Weights of a small image classifier: 145000 training examples.
Rows from block 9 of a small image classifier, named by matrix and row number. Rows with one number belong to one neuron. Each number is 128 + 32 x the weight over its row's rms, rounded and kept within 0 to 255. All counts start at 0. Numbers have three digits each.
After each neuron's rows are labels from the 100 images, of 14976, where the neuron reaches its highest value: "strongest on" is what is common among them; "lies over" is the class under the peak. Only what is clearly more common there than usual is listed. The data: Sentinel-2 satellite tiles (TerraMesh).
# fc1: MLP up (model.blocks.9.mlp.fc1.weight, 1152x384), inputs 128-255
# fc2: MLP down (model.blocks.9.mlp.fc2.weight, 384x1152, transposed), outputs 128-255

fc1.37:149157133131065103134111102138084112105099088135107140134143051205127091127138122140135120120108113152132181128141100106155058154107113141116133162095159132145099161084136123164164115126199153143154185135131134128160118189110120074128117092164124045096167131136129173157214161130062128090096129129145136156144093162105110178136142146127179094128142111043121187173132140144177153105116
fc2.37:087167171199137123125166136197131106158142132180145160121108139134155082106057170103146091177095131101126105110136101082093096129113208150110176085105102106162138103175122075176156116137189137118137138109140152124170147153153132118146142098101156097235172219143160114142082086125157139183123085139166117133042146199110096096090131144102143104166118155103116202136139080107118068137089
strongest on: flooded vegetation; water; main land cover: flooded vegetation
lies over: flooded vegetation

fc1.75:119141092114095190149108107102101146172108104136175138090171124146142066145121165120119159089072122097127102124093107128152069164157109149112166136138103139107129161212088116125129101145111143147133168128144127098150131158112123173143115129187110132113160089140070133109126123114156137151047160127153116112105151109076130115151125136187203113141141154103161114153154132161201087142162
fc2.75:156117188130119125161161124114096109153165133140140180140121151136184141130062170151090083184130096057170162136102098119148121158158190148111173110098102183157135128142123128199129122129151148098107144096142099113144142108108159094117138080131127112203160172221073124173104176116108123164133142153162141150076139175133141124131155103127089124178137098088111221107111082149108103136170
strongest on: water; flooded vegetation; main land cover: flooded vegetation
lies over: flooded vegetation

fc1.598:083132088113070107122150162141122116123126104083125139099126157206181166100140106168140149142127101118129127200162082161122091152096179141155121114163142129184168121088144133166113156137125093131091080133148123125149095102083145156163165124133117148169113116149172143103141141131113149151131043129119173166123173136103150141123154123091166145114097157121104112129146122135169148215114
fc2.598:141127107113064121128120162129156200084103094108106110166060140179191092126092094087161113119128129129165171145146156112095129103146121106178158091141100133128154131093143176149054115104187145123098132138159097139136145147151111173091148127089134118165104135175096131088112092070146115147154065123115119095134114123098117126129113109159135179083092183126148127096135141172131152110101
strongest on: main land cover: rangeland; snow or ice; bare ground; flooded vegetation
lies over: rangeland

fc1.310:160167146151084113171131102133162109159113145106080163064149121115064128075135132094086117150150110130129208120158172199129129114127068093136172092109133126168161153149132112144192191124101167118104137077149139136098127190169132080145104123106125063044088098120137240125150120101221065144122106145126105089164138113132085137086129098157140136181165141100111162180132147118160186108099
fc2.310:164143088158125067140172123148109116112173181089130136152099058138150079128072089156154128149103138128151141154159105192114133139165151115171004183151104145126060115159147152127115109189074137093098101173077110062176099141084158133137064087155162098162128175131078150103122082138120149084136157107163111143140139103142119167150128124090100104155136151106145124150148111126092148120154
strongest on: clouds; main land cover: clouds
lies over: clouds

fc1.487:103144126105136150156186125127110196130182159140114153090120131121086132119093075098128066133146098172163130106095154112123100113145163103147198126123055133142114101158142138150107147132121103191090142116121098163125069102172082142136108104173108091072129085142078090111081068115089127132131145107220103145084105150127095148174160158125113133129108082201116104121180048075125138173182
fc2.487:111114124056090134086125154116126140113122117129113143049137116170079135137139099158156164136141068135098094109114112053146149127112125140161124091131093127152144169152097093158111108154196086107078067136090112103160114128134140107113134117105124132248065149124108125120125109150113102124138141163036168140134165141088079154139114137107115154040096197116138109115174135139118172199110
strongest on: water; main land cover: water
lies over: water

fc1.504:170140166160200136124158139106081136074141143115108168129131166127210140161085160100101172141146200081166156106131121188115125124154139126096137162156122210100113156111137159113129177141089144142135160105134121143160130110165094130207167119166159107217139158111105106128026111165131114097120136109174147093240070090113106024120116135128101056111097093120139145147132138114116181112112
fc2.504:159111106083131131129137126115160193110144123152103142145153145155162139148144120126110150087147187098116081129125118204089134051085062140064058143080136162127113096057170105072128144155072105100093156123136129186154198086149158104121147129141133151140152129096141116154128145123118143177127118137253136105217151170176132100167153111151078121142150089100142161143124124175140179155151
strongest on: bare ground; main land cover: bare ground
lies over: bare ground

fc1.734:131138108155142108153115143139088124129138139158170083160092100132109133160158062096159044127168138144103123123180128174121154077120075099121071065110152079119114113133135124115130091148104146134141145162058144139129187112163150095148119177112168128064112147136068126075183143142204139109197159147138143132167141077150183144136158140147107143125079135153119186127134143110156135073071
fc2.734:130113137093172079158181097147113134099120165102179095118114142143190120080114103128150078150091129109117129152192153205154137149166133160149044168168119037118118128137202162124100087168071133138111097152098063147170184157126164093130120074164139107136088205107111143111154138178186183115155160055255166142110129108130138118099131146108118124159135102112155126167159134144133253110110
strongest on: clouds; main land cover: clouds
lies over: clouds

fc1.622:101076194122098132137117095124136144172093128112136051151103129150183150141112163112163178096110103095161128124147158091166153092071066172164100075114080088148149182120180103157123120112138134166068136152161112178134127137137158157174103099178108146109094157137149072154130126124141148191161152049176140125121155137078092121156135143125144118126118133109155114138112151101190124116149
fc2.622:140192157092111105096108137112143104117130134135111137137144118077166060098168162149132113112085165123137120137145119157162100077121083123099188106173129106134115126112140081130097050105137064207096131079168168105157132154174124102179063116073076122255144137120077140171136134204146142131133127069086105169110123184077122136064139125122128146109072131149112161181135148105201057152084
strongest on: built area; crops; main land cover: crops
lies over: crops

fc1.651:159135102141138172142113143091107168140133139111116129112177113138135118111096058150121116142115051163103207115125104038162102139053101025088093112140122104088121137127124126098170137119147139154107151116082167126210163136163176126145150149153103095113209061134183125082144108111118072140091124089098135156109139157119108096154116123077167084085169127121113157179170166160143186051133
fc2.651:122090183098120099170140096065106093145141099104080066157102157164137172088067079143155094059099155169104171142134114044085102106161172131166162186156147114092084114126162142159175113152146084112138102135136141122131077143131206095085153095108140113144159177147076123175136159153124182119111085091135136135045128169125138103105138148119118144172158126126108130097102157131175120108047
strongest on: water; flooded vegetation; main land cover: rangeland; main land cover: flooded vegetation
lies over: rangeland; flooded vegetation

fc1.508:135154133119073072081076085145131062139089094153153108120156131099174090171128135113133124135103101126148138123118120101142108111109090147098190136106055119165111112171187099160102100144133191169144122084182118164145123124103111090180134183135121059129149104162126075177156136174119146085098096129155113116150102081133145143141116132139125108139122160130096135153103126114171106204061
fc2.508:122137127136150125128167108130117172137137159127126117169153130157127142116141133103104107148098129166125119142163121170107151148136135082092161147135104111127120136131067118115162154185116185088123090163082156109096136155143129118085117115048128154229175168141090151140127149116178071160088169120096097147051125184096138146102136112160134121136138085134064196189162146110110147135126
strongest on: crops; main land cover: crops
lies over: crops

fc1.169:101115120134111137183159106132143109126133115125082193043132114128107134135147086114097064143138113098112170097154137140116174112097029139139094088172180132164135117190129119161147123110129134093178138115115123112106150123164145076175097148125168157055114096135115190103099147152219175118166174130163144089184101130186137115133181139107082101139155185153092169133112120087131154033063
fc2.169:150092126114135091164156105137136126104099095138170058182074146130121114100157094167161137128136122152119098139126191203151130160152114133146000102205102071157134163143131159184155080154117158131122021133124103129165143167091128131145139077098138177198084224158151151079170123149167141085166178141201151158106135142113172146088136116149129141125135101063144119149185147094160202135100
strongest on: clouds; main land cover: clouds; main land cover: water
lies over: clouds; water

fc1.500:187121106105117137132142108114113070132164136142098123123130107106073104116153066103110062108113144171145084154162121175145155114091137145124096140151197057138089090136067118064191098141118103166094128103082172105136134154158133095146091095120166125066136095121125144076138129110131137118071153134171120121115159105128153117138177132121180135172155133177098157136116096143204075076139
fc2.500:165184130098143075118057150158139139114157176137168135145105143160132110133162135110131151125090166139152093177137171194128135142122113117154080137148077106094125117168167149118142127112067112120117062139175135188146181189121131119163140141102096111134117178135099108137120141146153120089132193049207140142061129082161127170116168165155130087166108153071142127110121136092099245094128
strongest on: clouds; main land cover: clouds
lies over: clouds

fc1.370:168126103132143154082154124170120108092146137176114091140080143154095086162137098151164128130165100143116092164149156099099125127135041114109098103173182190144143171184112106110137077156150097130136173124127094117079181164079128064131109146165100135086086146058074185145144155204186078114097137104128116108106094167214136152166178125154087078125111173109151137124109151132068086106092
fc2.370:168151081097120163119152111113198077061085099120145113157071121113160085130153094157096108146103133104137114111132176073157107115123110170131153110112075115098048144113111138131099129097199153135133174155127115119120146101181082140097111117106148185145134138137124161079078144075162174089066125141152113125054099117145127156169152165142097174137159169161173109080035164128138154065165
strongest on: main land cover: crops
lies over: crops

fc1.425:115146129170109138119123094098059171136115066136182146101119129141091119082139140164095113191085108194086065138137137091126172213093133147136182103119130150116143156132171134152078109121124165130155104157161131080146105147184124158163142169119119109000119089153106154136134131101112164133109101155100136066152154043147154166102111138089116128216114119101110135130121129087125170127103
fc2.425:142165143137092173123122142068120147126148114116160113187051174147089147156147126155183174097138153143159114132086115150132137096147145156103075140088145175124122076112194110131115130099132166118161080141096130067162055103137138157091112175162156180080150183144114110160089132111121127144223089099051132113176120155120147144122099114115142092101123094145114085121117152119123126095133
strongest on: snow or ice; main land cover: snow or ice
lies over: snow or ice

fc1.288:113149117148114159034069134111097141132158098182098113135093156148153110131014156140127191100102158138107131118118085095125143166100131123143183164115126180149158080112127124100096155092136114109136088153182150181149110091136105149167099171111109154255178117113113099127043131094048118157121100143118117080091097086155129102128111145100118132121098149099101087099129116133183074142162
fc2.288:184138116153116089174160135107109093111152144130118091161142127137101106095120061124128147098131173115196178130117204176107106120221119122156058191137100032102096125139154177120124092130135127073096095121121108078186100133137121126143089115113166153219103195067062139154133142111147087087143173123164119148132112141112104154136175126105181143145113151127118168137155184118117179092124
strongest on: clouds; main land cover: clouds; snow or ice; main land cover: snow or ice
lies over: clouds; snow or ice

fc1.40:102118056166091098119135124074153124124128120143135234161143123172113148110062173112098179111089204141085138209190156131138118172198117126156122085108157163109171092166130177108140098144147149117143102133117161082118097056140113085116127148095133109166134152153118114139101110158181073139134103147076111149184171084131134156040120147133121109139091112175132161147117139171149057128074
fc2.40:076141120072135148126075142134137104052125121081177093151172121176058183156099083101171094120118069086052134180128123093148118168150149173121162131172143103151097141144147145132080153081143153083122093091164110107149124145182144130130126195098174137255143168127069141117129148143132077158138128133101098119111124122111101092136072101095143126086117140227142176134114171153097108143096
strongest on: main land cover: rangeland; flooded vegetation
lies over: rangeland

fc1.592:094137104130132135124104181153119096110144133103145186092162133201184118144098222086087134138125077162191168211069071209118091168138156073168060119164107077195111138118081142107138150056173134170129122181198144105119084137107129126090132128125164104182164132183107135152057190084083118129104063175111161101128122103102128142145133173105139105092156064103067130116140158136171159187134
fc2.592:163179153131151146101144143132194139143173103100169138115168125099111077146071101113142153133092171124174096127167110127163083119121083107092104185136161131134126124156108158116134126110101081064113058100175139120195182195128165157136113141120081116186173102183134077106078176099138091110122099103143133130193141164158166157152077102119109157129122146175112139120128144123088131060120
strongest on: bare ground; main land cover: bare ground; snow or ice
lies over: bare ground

fc1.389:125118197165127112149104101158134117114082144107137129144123113109148169123134103136086122118139162138140077118135089135137150156116135141117052163183121116133156115156169161131157170167171113175155137148140181191133175206101087156105105120121118097193111054149160138146123114126193106089078159111143170140213133127127076121128125180126144099128142094142071113137159107131088059176176
fc2.389:113100191143195056165109095125101156084071167152133181142147175108139098159118138139100175124146154095137106157181142175087109168169131128104124139070146186173093151062142206132129104122095129154080090098107160139179177140138151133127154151102085148134137142153165107168096113170118118133116112132145155118177162140099162083145131130124110137123135089166067098182135056101061079138092
strongest on: bare ground; main land cover: bare ground
lies over: bare ground

fc1.158:111095125131065102130173079168153169167173143160158165085102143154194097130085096154143147134102153106130172115207196097125135105077147113108153089151106098104164154143121066098115083155117121168089120067148145127099158141183186127117130129081135181149080112107122129120119088137150212130120118100170151214113171123098127147152088121158124098150099115118156162136125170158119110078135
fc2.158:107156156118151107132118107134102136171159127135173129082164153106109150164129088176137126161122161174120158124113123169163118123144139112057134107077117156170121120162143130134101127127084151129101116077091123163123132173108137111089123120130156119222191103119115142144155179088133162115125151145136119139189136140114168122109075114188112097043092132123137094149137143125143096120138
strongest on: trees; crops; built area; main land cover: crops
lies over: trees

fc1.430:135117131137115148123170123123158101120154149134117081169116099055101141133200185126136129128074170121155054134136157246122138076165183185099159126128127139186108107150103090189152133120169120038105133164153144155068114082070105124063099108118135152122074163105077119165110166138139139145147138181152110125108123147100176176091172107205130134157094122140118124117104091145151091159159
fc2.430:141059163106109116149094139090145062131101148113109102136103142127176112168106109132124108085102091184149167107134136065092123110100120110120119138123147148122075155086117139126151119110143102127148096101127146102115077122122193062084097082115134103150153128176159108152148158180113179117112109124129110095074124120131142087102223114139106138169118101136109121148146149140150157097115
strongest on: main land cover: rangeland; flooded vegetation
lies over: rangeland

fc1.347:097127115080130114135101158151063129102095137130092112139132108106119173084071075135179167145119156066098140139151145075178073104144133174123079164100102163114096140074118108140090121096109118094156141066103106141138076173169147105126141138118072174076138167168149130122150120139096178124179135109186136156143197168184123139145142120124149128137135173129150101127130206131124175110129
fc2.347:152160131103159115152141135130070093138142180151080164140140145144124151165092166175136158143103146083139125106101110230123108127177163117055137114122177143139086127071117122110131064126174120183085098090138113195068133144114128136069126092143128183165121120181158140072129084158141051153142161121139086162156093093113148140145126115103173147145103108134142146146142142167122095149127
strongest on: bare ground; main land cover: bare ground; main land cover: water
lies over: bare ground; water

fc1.151:147147120138085110155106119106091128098172073157108147126134165161155112078070163140081123168129080122152153190141138067158148147111175059096090135148129220114177110159147160137139072088129141145159129070179127123135130179089136109135172117084165151055126181197140119177176135133128084102035149115188136137046142073185161128148120163146124066158148096127142081105112151139126135172133
fc2.151:108130106109112100099109136117123114068140141111141109151069131145139093125107095129126101085129087166125124125183139133107082112111143151208079152181124079150062136106074112153108120098179118174132107130104080003134016112118101107108113161114119163201123094128112135074086100144112166142140102105055213135223143126116075109150153147134174107092108203140135118121072104147132089125131
strongest on: main land cover: crops; snow or ice; main land cover: snow or ice
lies over: crops; snow or ice

fc1.408:138127108113137123081196082117124149173126164123153145079050113076096148110126055157121095121153136113139103154141174086154156142165129155096140124052109106139108115108118048131113106096121089150089196109093058144118144063191109116106087109153148143103149101151094130127127108110065087118140158110185125168099141188120106131143157120080119121164070130152109097145160100142113159083172
fc2.408:148117192093128164078163178142142135087175119064104182093144154133087142131062106136140130162093154106107135149126156088083107095118082140152085115074108119161124192175128080075126133182184130094095122122119138122142059130142190099124089148125098185207119125130106138091134148075118080146172117162065159142059119135115141181105146142166112126073125161114148109150142144146093169105099
strongest on: main land cover: rangeland
lies over: rangeland

fc1.632:112149122147110146096153140125145115137146132120083093114114126112147156165155183111134108120067122114123123089120117234143168112118191157107109146147118159135142138142129138181190116140127111075064052123131179113098066141054153182139133175138118130123086134097075184165207108146099162192099197174129136181159150143108161134107117073147126156150136152108106111135135129108153087223170
fc2.632:098085140168096153155109205112110081114091124135122134133176158082194108154159102110141064114135132171194148119131146059109130084112140077103125167088104144129132149088115136105108126110097076110135118101153144100104061121113141113102125111154123132239121156191135095173082173156096145148087121136211081114138126155116138157067156100163117126138098137127127116123153118149167211064087
strongest on: main land cover: rangeland
lies over: rangeland

fc1.141:165192134116140150118139067129144104097142144153079125167133125099139116113131154150130158110154133085125091096162190085152083135145127170083153113111130117170137158125127080178123121083153088155111142184137125118086086088184153138135194133073113074139174164139103154186073140107072149130085140147095145152186148133156124111185137162160145153129148120155118116128132127087100163122106
fc2.141:090174158123152128116170120144123151121105149170145143180125149169154092078058170168160111126163083137155116112113152088112076128118129102095216122165117121130153142139132142116101124165122079160120145102155141149178126083155104174127100111094045178175119179127040111166111143120161148156112101144104086207051177162130162152104141139087133160125180092139075071135172118130073074100110
strongest on: main land cover: crops; flooded vegetation
lies over: crops

fc1.93:143112081079116172128129097147174108085091138125130140152157122095095085126159095147141118155113160155117118084146122076179135124128150129075128121128097122147139138106107191092116124129146125148129083089115130166013153095105095127093114149104065098137105130176137178152097105115119079102127135128095144123106113128113143124108103161141207093142060136132149166126100188083142157147155
fc2.93:146182175122142087123078134097127082136125153107110148176151129085157112124133106068113152120157140160080123089088166106156153076100105153127158134116157186164160192129108088078155133164111117105129137076141141182175127176113150146196131148158133070147130106125145144113131125131152139057144104145110127071115124111073141162133124052181125046132141161119126122082130120085072077125129
strongest on: water; bare ground; main land cover: water; flooded vegetation
lies over: water

fc1.279:158122093148142112112100161141174120066094050091138101180159128153179122145132185118140175136099124091073170125168104174139111111166082144139122139112193114094153098111128105151145160140145125129174101170129158089125182087073156158145157118060153155171137137152198153143176148133115170112130102175090146114135159096139150084142055124139160096188141151080105174113095178128133098131117
fc2.279:141120155080089123123178116095142116152136139099112125091110099177073104132131120123158170099151124119097074083133120051162131119124080121124140042158081142129171150190081107126111126163198063176046066076097101107131119136143154106135121146087108152189101146118133114119096113128124091130173152181080148156079158097128091128111204099151108177093116193132182097125128123122146136217126
strongest on: main land cover: rangeland; main land cover: water
lies over: rangeland; water

fc1.11:206142093153080097150060107107099117097118162140163113105116176113180133176116097132138112120057168102168101187068144100080097130163122090121130151159121134081141110176146083103119164162131128154158144124133155156168125154175099112142172175218103087107171131176125169126118158142089082155117113126167131082119076057170114105125160102122105144112153167163122163144095158095117139153169
fc2.11:172120135099181166149126126140128097123132127116177149117141107077205129079154148141088119221118112054118106193143182100159155039137122125116151075140122132151198131108134135113147146135128133122130168151119161130104137129128121117088142154156094101201099158131101116144071191118105134127113160118088090117090153089157087100055117090149132155110119133112083145078103107120091080106092
strongest on: crops; built area; main land cover: crops
lies over: crops

fc1.544:091154096148132166136119140110112167153209129171150108107050142162129078136119111097126046130148086175164130098162118146152123139126188130139063160118132163190184085193150097119163068111172096111087150147111153111153161080161125083139095127139097192153139165143132136128092104159097087183102113130148106145156151221081061067148123144178148141169103132171087134136117123127185103096145
fc2.544:116153108146145178092147160071175118071139105073116186226155121090156164147166111160113092120140172120127092111139128100154074127176165126121129087151147129137149118133167156131134109131132108121126156128143141208091117150144078102123142082141121074147154129162171151139110101092153170105144136155149102123181171196140139112104119098188091136079122082119133158084165124154108069111121
strongest on: water; main land cover: water; flooded vegetation
lies over: water

fc1.207:122117162198148170113194167105083111121125133128123083129176063133105169096163148147128134086112132124115068114112074162083101139105172088140135126148162111129141181188123102154199170210158116109164129143163161082050113126208161110088103085079171181140060143126086130169120095123123130170151171110125100064127099168106117135154175158166152093143142109067166146153197175108137113178162
fc2.207:112104124160093152149123105200136109082135170109148122102139125159110063172129116134201088174184185116100112110183139088163089091098078122084177100160122147168130135131117147104074153134071125131097093140182148147126169120118157100132174106107090142215137125166153093120088151144110080070163146084061147177137056143186154151127112110130145071074165149138118090122145161173166135115166
strongest on: main land cover: crops
lies over: crops

fc1.575:137146061140106142127063076091096149113156154119153137118137195101128145100082132118083150174091119117161110166079083103141113130118130154096158149046169183123088130148179157102171107089070130114128156110116078131088057095138195123126159122134117069170159171095105072156165149124088126128140138166132075118124082120085101135088064141138106129195062165156146145102071130094144122149096
fc2.575:161141148136143160150112082156140074109144200125138123071097102155147076088082126096155142169130149095131165105138149141153098125146124147112112081108114025106152157151104137153105069190116096228127086096116141168122186185095079119186187098137185147169113121103108139130130167143147135128151127084208136140124129183117080107126148134121150107091129137091173134142125147110086149140114
strongest on: clouds; main land cover: clouds
lies over: clouds

fc1.185:159157054091132133121121161185104161108095078138084134137141141158171087106109062123111101127095061192138120149112120078128140092078145058137152101124144159115159140146115114155129086153123139074138053162163129163149134174059144127084149170116105105158128179125151113117183128122122106144123165137148083165000165073157122118187106085122188147124169134086081100162120145139160172199144
fc2.185:094118118102113096185146123131123077126118137171129099162125131134127133109188153123117122143090080165139081140074076013101123075168181096133106132120088140134160118133132131153164132117106105139137049109160094226126093070122132114168125105168105122217166108120096103167076112103095133166130110137113088096088103140150119104069137128090108096166116115132101120067122111105172136143088
strongest on: main land cover: rangeland
lies over: rangeland

fc1.161:106117146153113155109193061151146138075144133060154090042143127114134154125112094119083134116127147133147143123113049149098122131142162084144164120141093121169150147088127158139114138106119138119071116119194161120119119110159127140163129078101159101146067157148101073123125116124142161165088107105066194101123088110109135146141123151175111122125073092091165144122100145112164135219168
fc2.161:127125143128116146167079112094118155113110126077097120131117095140166126066092138153140113138097187116071201100075195165177147123136164153083156054148089112136133116147126158160104123147112134146111158083157176153075115114162064141105164159121109106138105103102162122203091147095096125128117120111126129090182155151112178106097144153184097143136133119131131154075177163121095169106093
strongest on: trees; main land cover: trees; clouds
lies over: trees

fc1.303:106115108160119139087161089077093150136123151181114111058181089149133098163209183135162088141113152163189147174158117160100154084138172095187178145131132136104143113121165134135140091092158126175126141137130137106106148100101113091137137106184147166131123099137130114190115124127105159113136169100107146140175170167154132175163110150172196109100163164099170133122116155038171089132166
fc2.303:137128180157180179163140129127090089176066142089129150086133149110161107241121098129162057170104153107113133105144159119143128143120084174094190121107134080132137150056048114059125101146112149163114126112167128126173123175155093097103123162079055126255149146106135127133082163114081087084164094141099142095093092160111141129139117095102148163106083168122110108147126141128110143105132
strongest on: main land cover: crops
lies over: crops

fc1.300:116121166111122159168117149132164103119109117166138143173105144091180121110156104193134124084121151079099069103114129165114137096174149154131162111085127077166095099080079171128142144160089095083087142116122147152212053107138116081019136149128097153193154077156138124081110102083093144109169153128119140136113156170121143094120135145101170190118137113206176104168113092089103162110122
fc2.300:144091089171064185154152084123155130136122143117208107154100100092122073135117115118177142127147111112103073060145169085092071129202121185059098110127168199106075159128107105141149113084163092140128158176120128077141150140147117140152142121123170105120131164103107097052118101060136125112144131120129142172128154099133167129130149163168171100096082119106146102150105141129142154099102
strongest on: snow or ice; main land cover: snow or ice; main land cover: water
lies over: water; snow or ice

fc1.475:104118108113150119114098168154161175099083145121167139170131100103177120160123191161159178153125079078137141129056098014115111111152155126145180187089081140122116192083121123141084124149169141150135077151168084171131131142099111150134165106112067113194145159151153131141083105114094133157119103064097141114121165122085106174126077156124138084146136113077110095081150140130104139227140
fc2.475:123142146110182091139103105186107113096149179111165129150091107143174128155122120102120111099135088175133067142167122150156132165154112183138007114168117148180120098141124144115137088181115128115111002188154100160106161139140111121121152077095151158145141169127114151167068081187151176092151178103232148152135131104112116120115151156144094075124118157068139112169160151101110231147146
strongest on: clouds; main land cover: water; main land cover: clouds
lies over: water

fc1.219:110124144137136124125095081110095163115063104133177136069171081108109161159138151129106183050183135132122122143070165070102140091129101089149190189114133137183093167183164111105059161135145177141141143128149128118129191134145161157138165126184176099068146134167108093097112156092148170083169088087181102137084082116122123127131130103131156085102101128154126133100127101069117105132114
fc2.219:134136141108067124117133164085123067129110073119119122169087135077142138176164146145181141105146160129135137132125103040154151127106143154107115117165138163124135099147156078144179072123119122115135033160089166199114143107105079138168115093087165159186050157140147096107141061158116177151171142146172108099145145116118189186145061137095118147125160160172172134110110117148079085143143
strongest on: water; main land cover: water; flooded vegetation
lies over: water

fc1.81:114086159193122139161105099124107137103096092169083171094148098076160150094103174124172180124122132102109138096157139140130182128091114185106088132138212051158107121101139109167121190144118116073141204116136149203153147136172151127128157136105180111226134169120138107159119134108141124116090113106222133103220073076138158079059048163098119093121108147123132143150127155133134191138147
fc2.81:108116079130099115117139127131104169146121137156137149083099136092144189072111166147146252168116149107084105096141158106106135074150155077087138191142152208129153180086095098093131065147128145163072233146107161250143158110200150098091101098095186114179088127138133091066166118092135146151131142115255110135188140115097145130117134137112150085087099117088112155143142075109098169129083
strongest on: water; main land cover: water
lies over: water

fc1.331:106073157076103152124127095147122120100120099167089114056117122149103124111075122123123085131138080161147065083161144080120128144182139144097116173193100166114127109170082146112161080128080090094145151108141146114136162160137153107125097138115079162071114159103117080163173127188158103139190156127206116089038131110102129106145091171151131121113109110096135130126144078115172135197106
fc2.331:138120098139143136137164085100146096113142107146141154121093122158198157115133131079121109156062147143131105109149139132132131128164105109138117141093108129109116101149081085109096129124134126163097073110160064157116159120125105120103154102141105107172159052142125148123079151088128125095087074121094126185154124122134133133190145128134138133112137171226119109108092179158139093090088
strongest on: bare ground; main land cover: bare ground
lies over: bare ground

fc1.243:148072203138121098135119144131107149171121099079143107167034139090135145105112098116144111119097129088039102153140167099126118115110106155160117092145144134156131142160155083115130096126141135039157098124124126140120113100068143109089103188161115190069074113096154105065171091158163119122182185086130131107088112074109123111129112101087119195151106132160112139162093114139123156126121
fc2.243:150199118090162157165160169123180143152154132113151145157156107143111134092093121148164147097141103141072127127070077156156125133134153158096087078106103145115158158093114098147118135104130186075128116155170145149092132136147051109135172182098131088153183108217124149120108154044140101158119111160119140149208101144133132151141175128155169146160155105185140162137121133164094092137127
strongest on: bare ground; main land cover: bare ground
lies over: bare ground

fc1.439:126138114084141115149178142123130078093089056103126163074099131184170127124104130144169143169164161124140143097134098114167149128109123171092124122079112191146129217087166169108133162142113097099120104141113145177158182114133119096093138173132102165114103102136105124144144114132109155143093087143184153125170102107127154123086120126069098154112130183118095159116141202190142094081110
fc2.439:102123121117153141101125154136140149090151145096160128140096108189095119170175161078099089102149069137086126186151152072123102091061147098130143112118165073103131112069093134156147155102115185121137079108202160067107152162131100121108099124151147187255177149112113135124079126146169133127114137101178131155122142201137109158127104145117134153151140063122077134171091129137125073207141
strongest on: built area; water; main land cover: built area
lies over: built area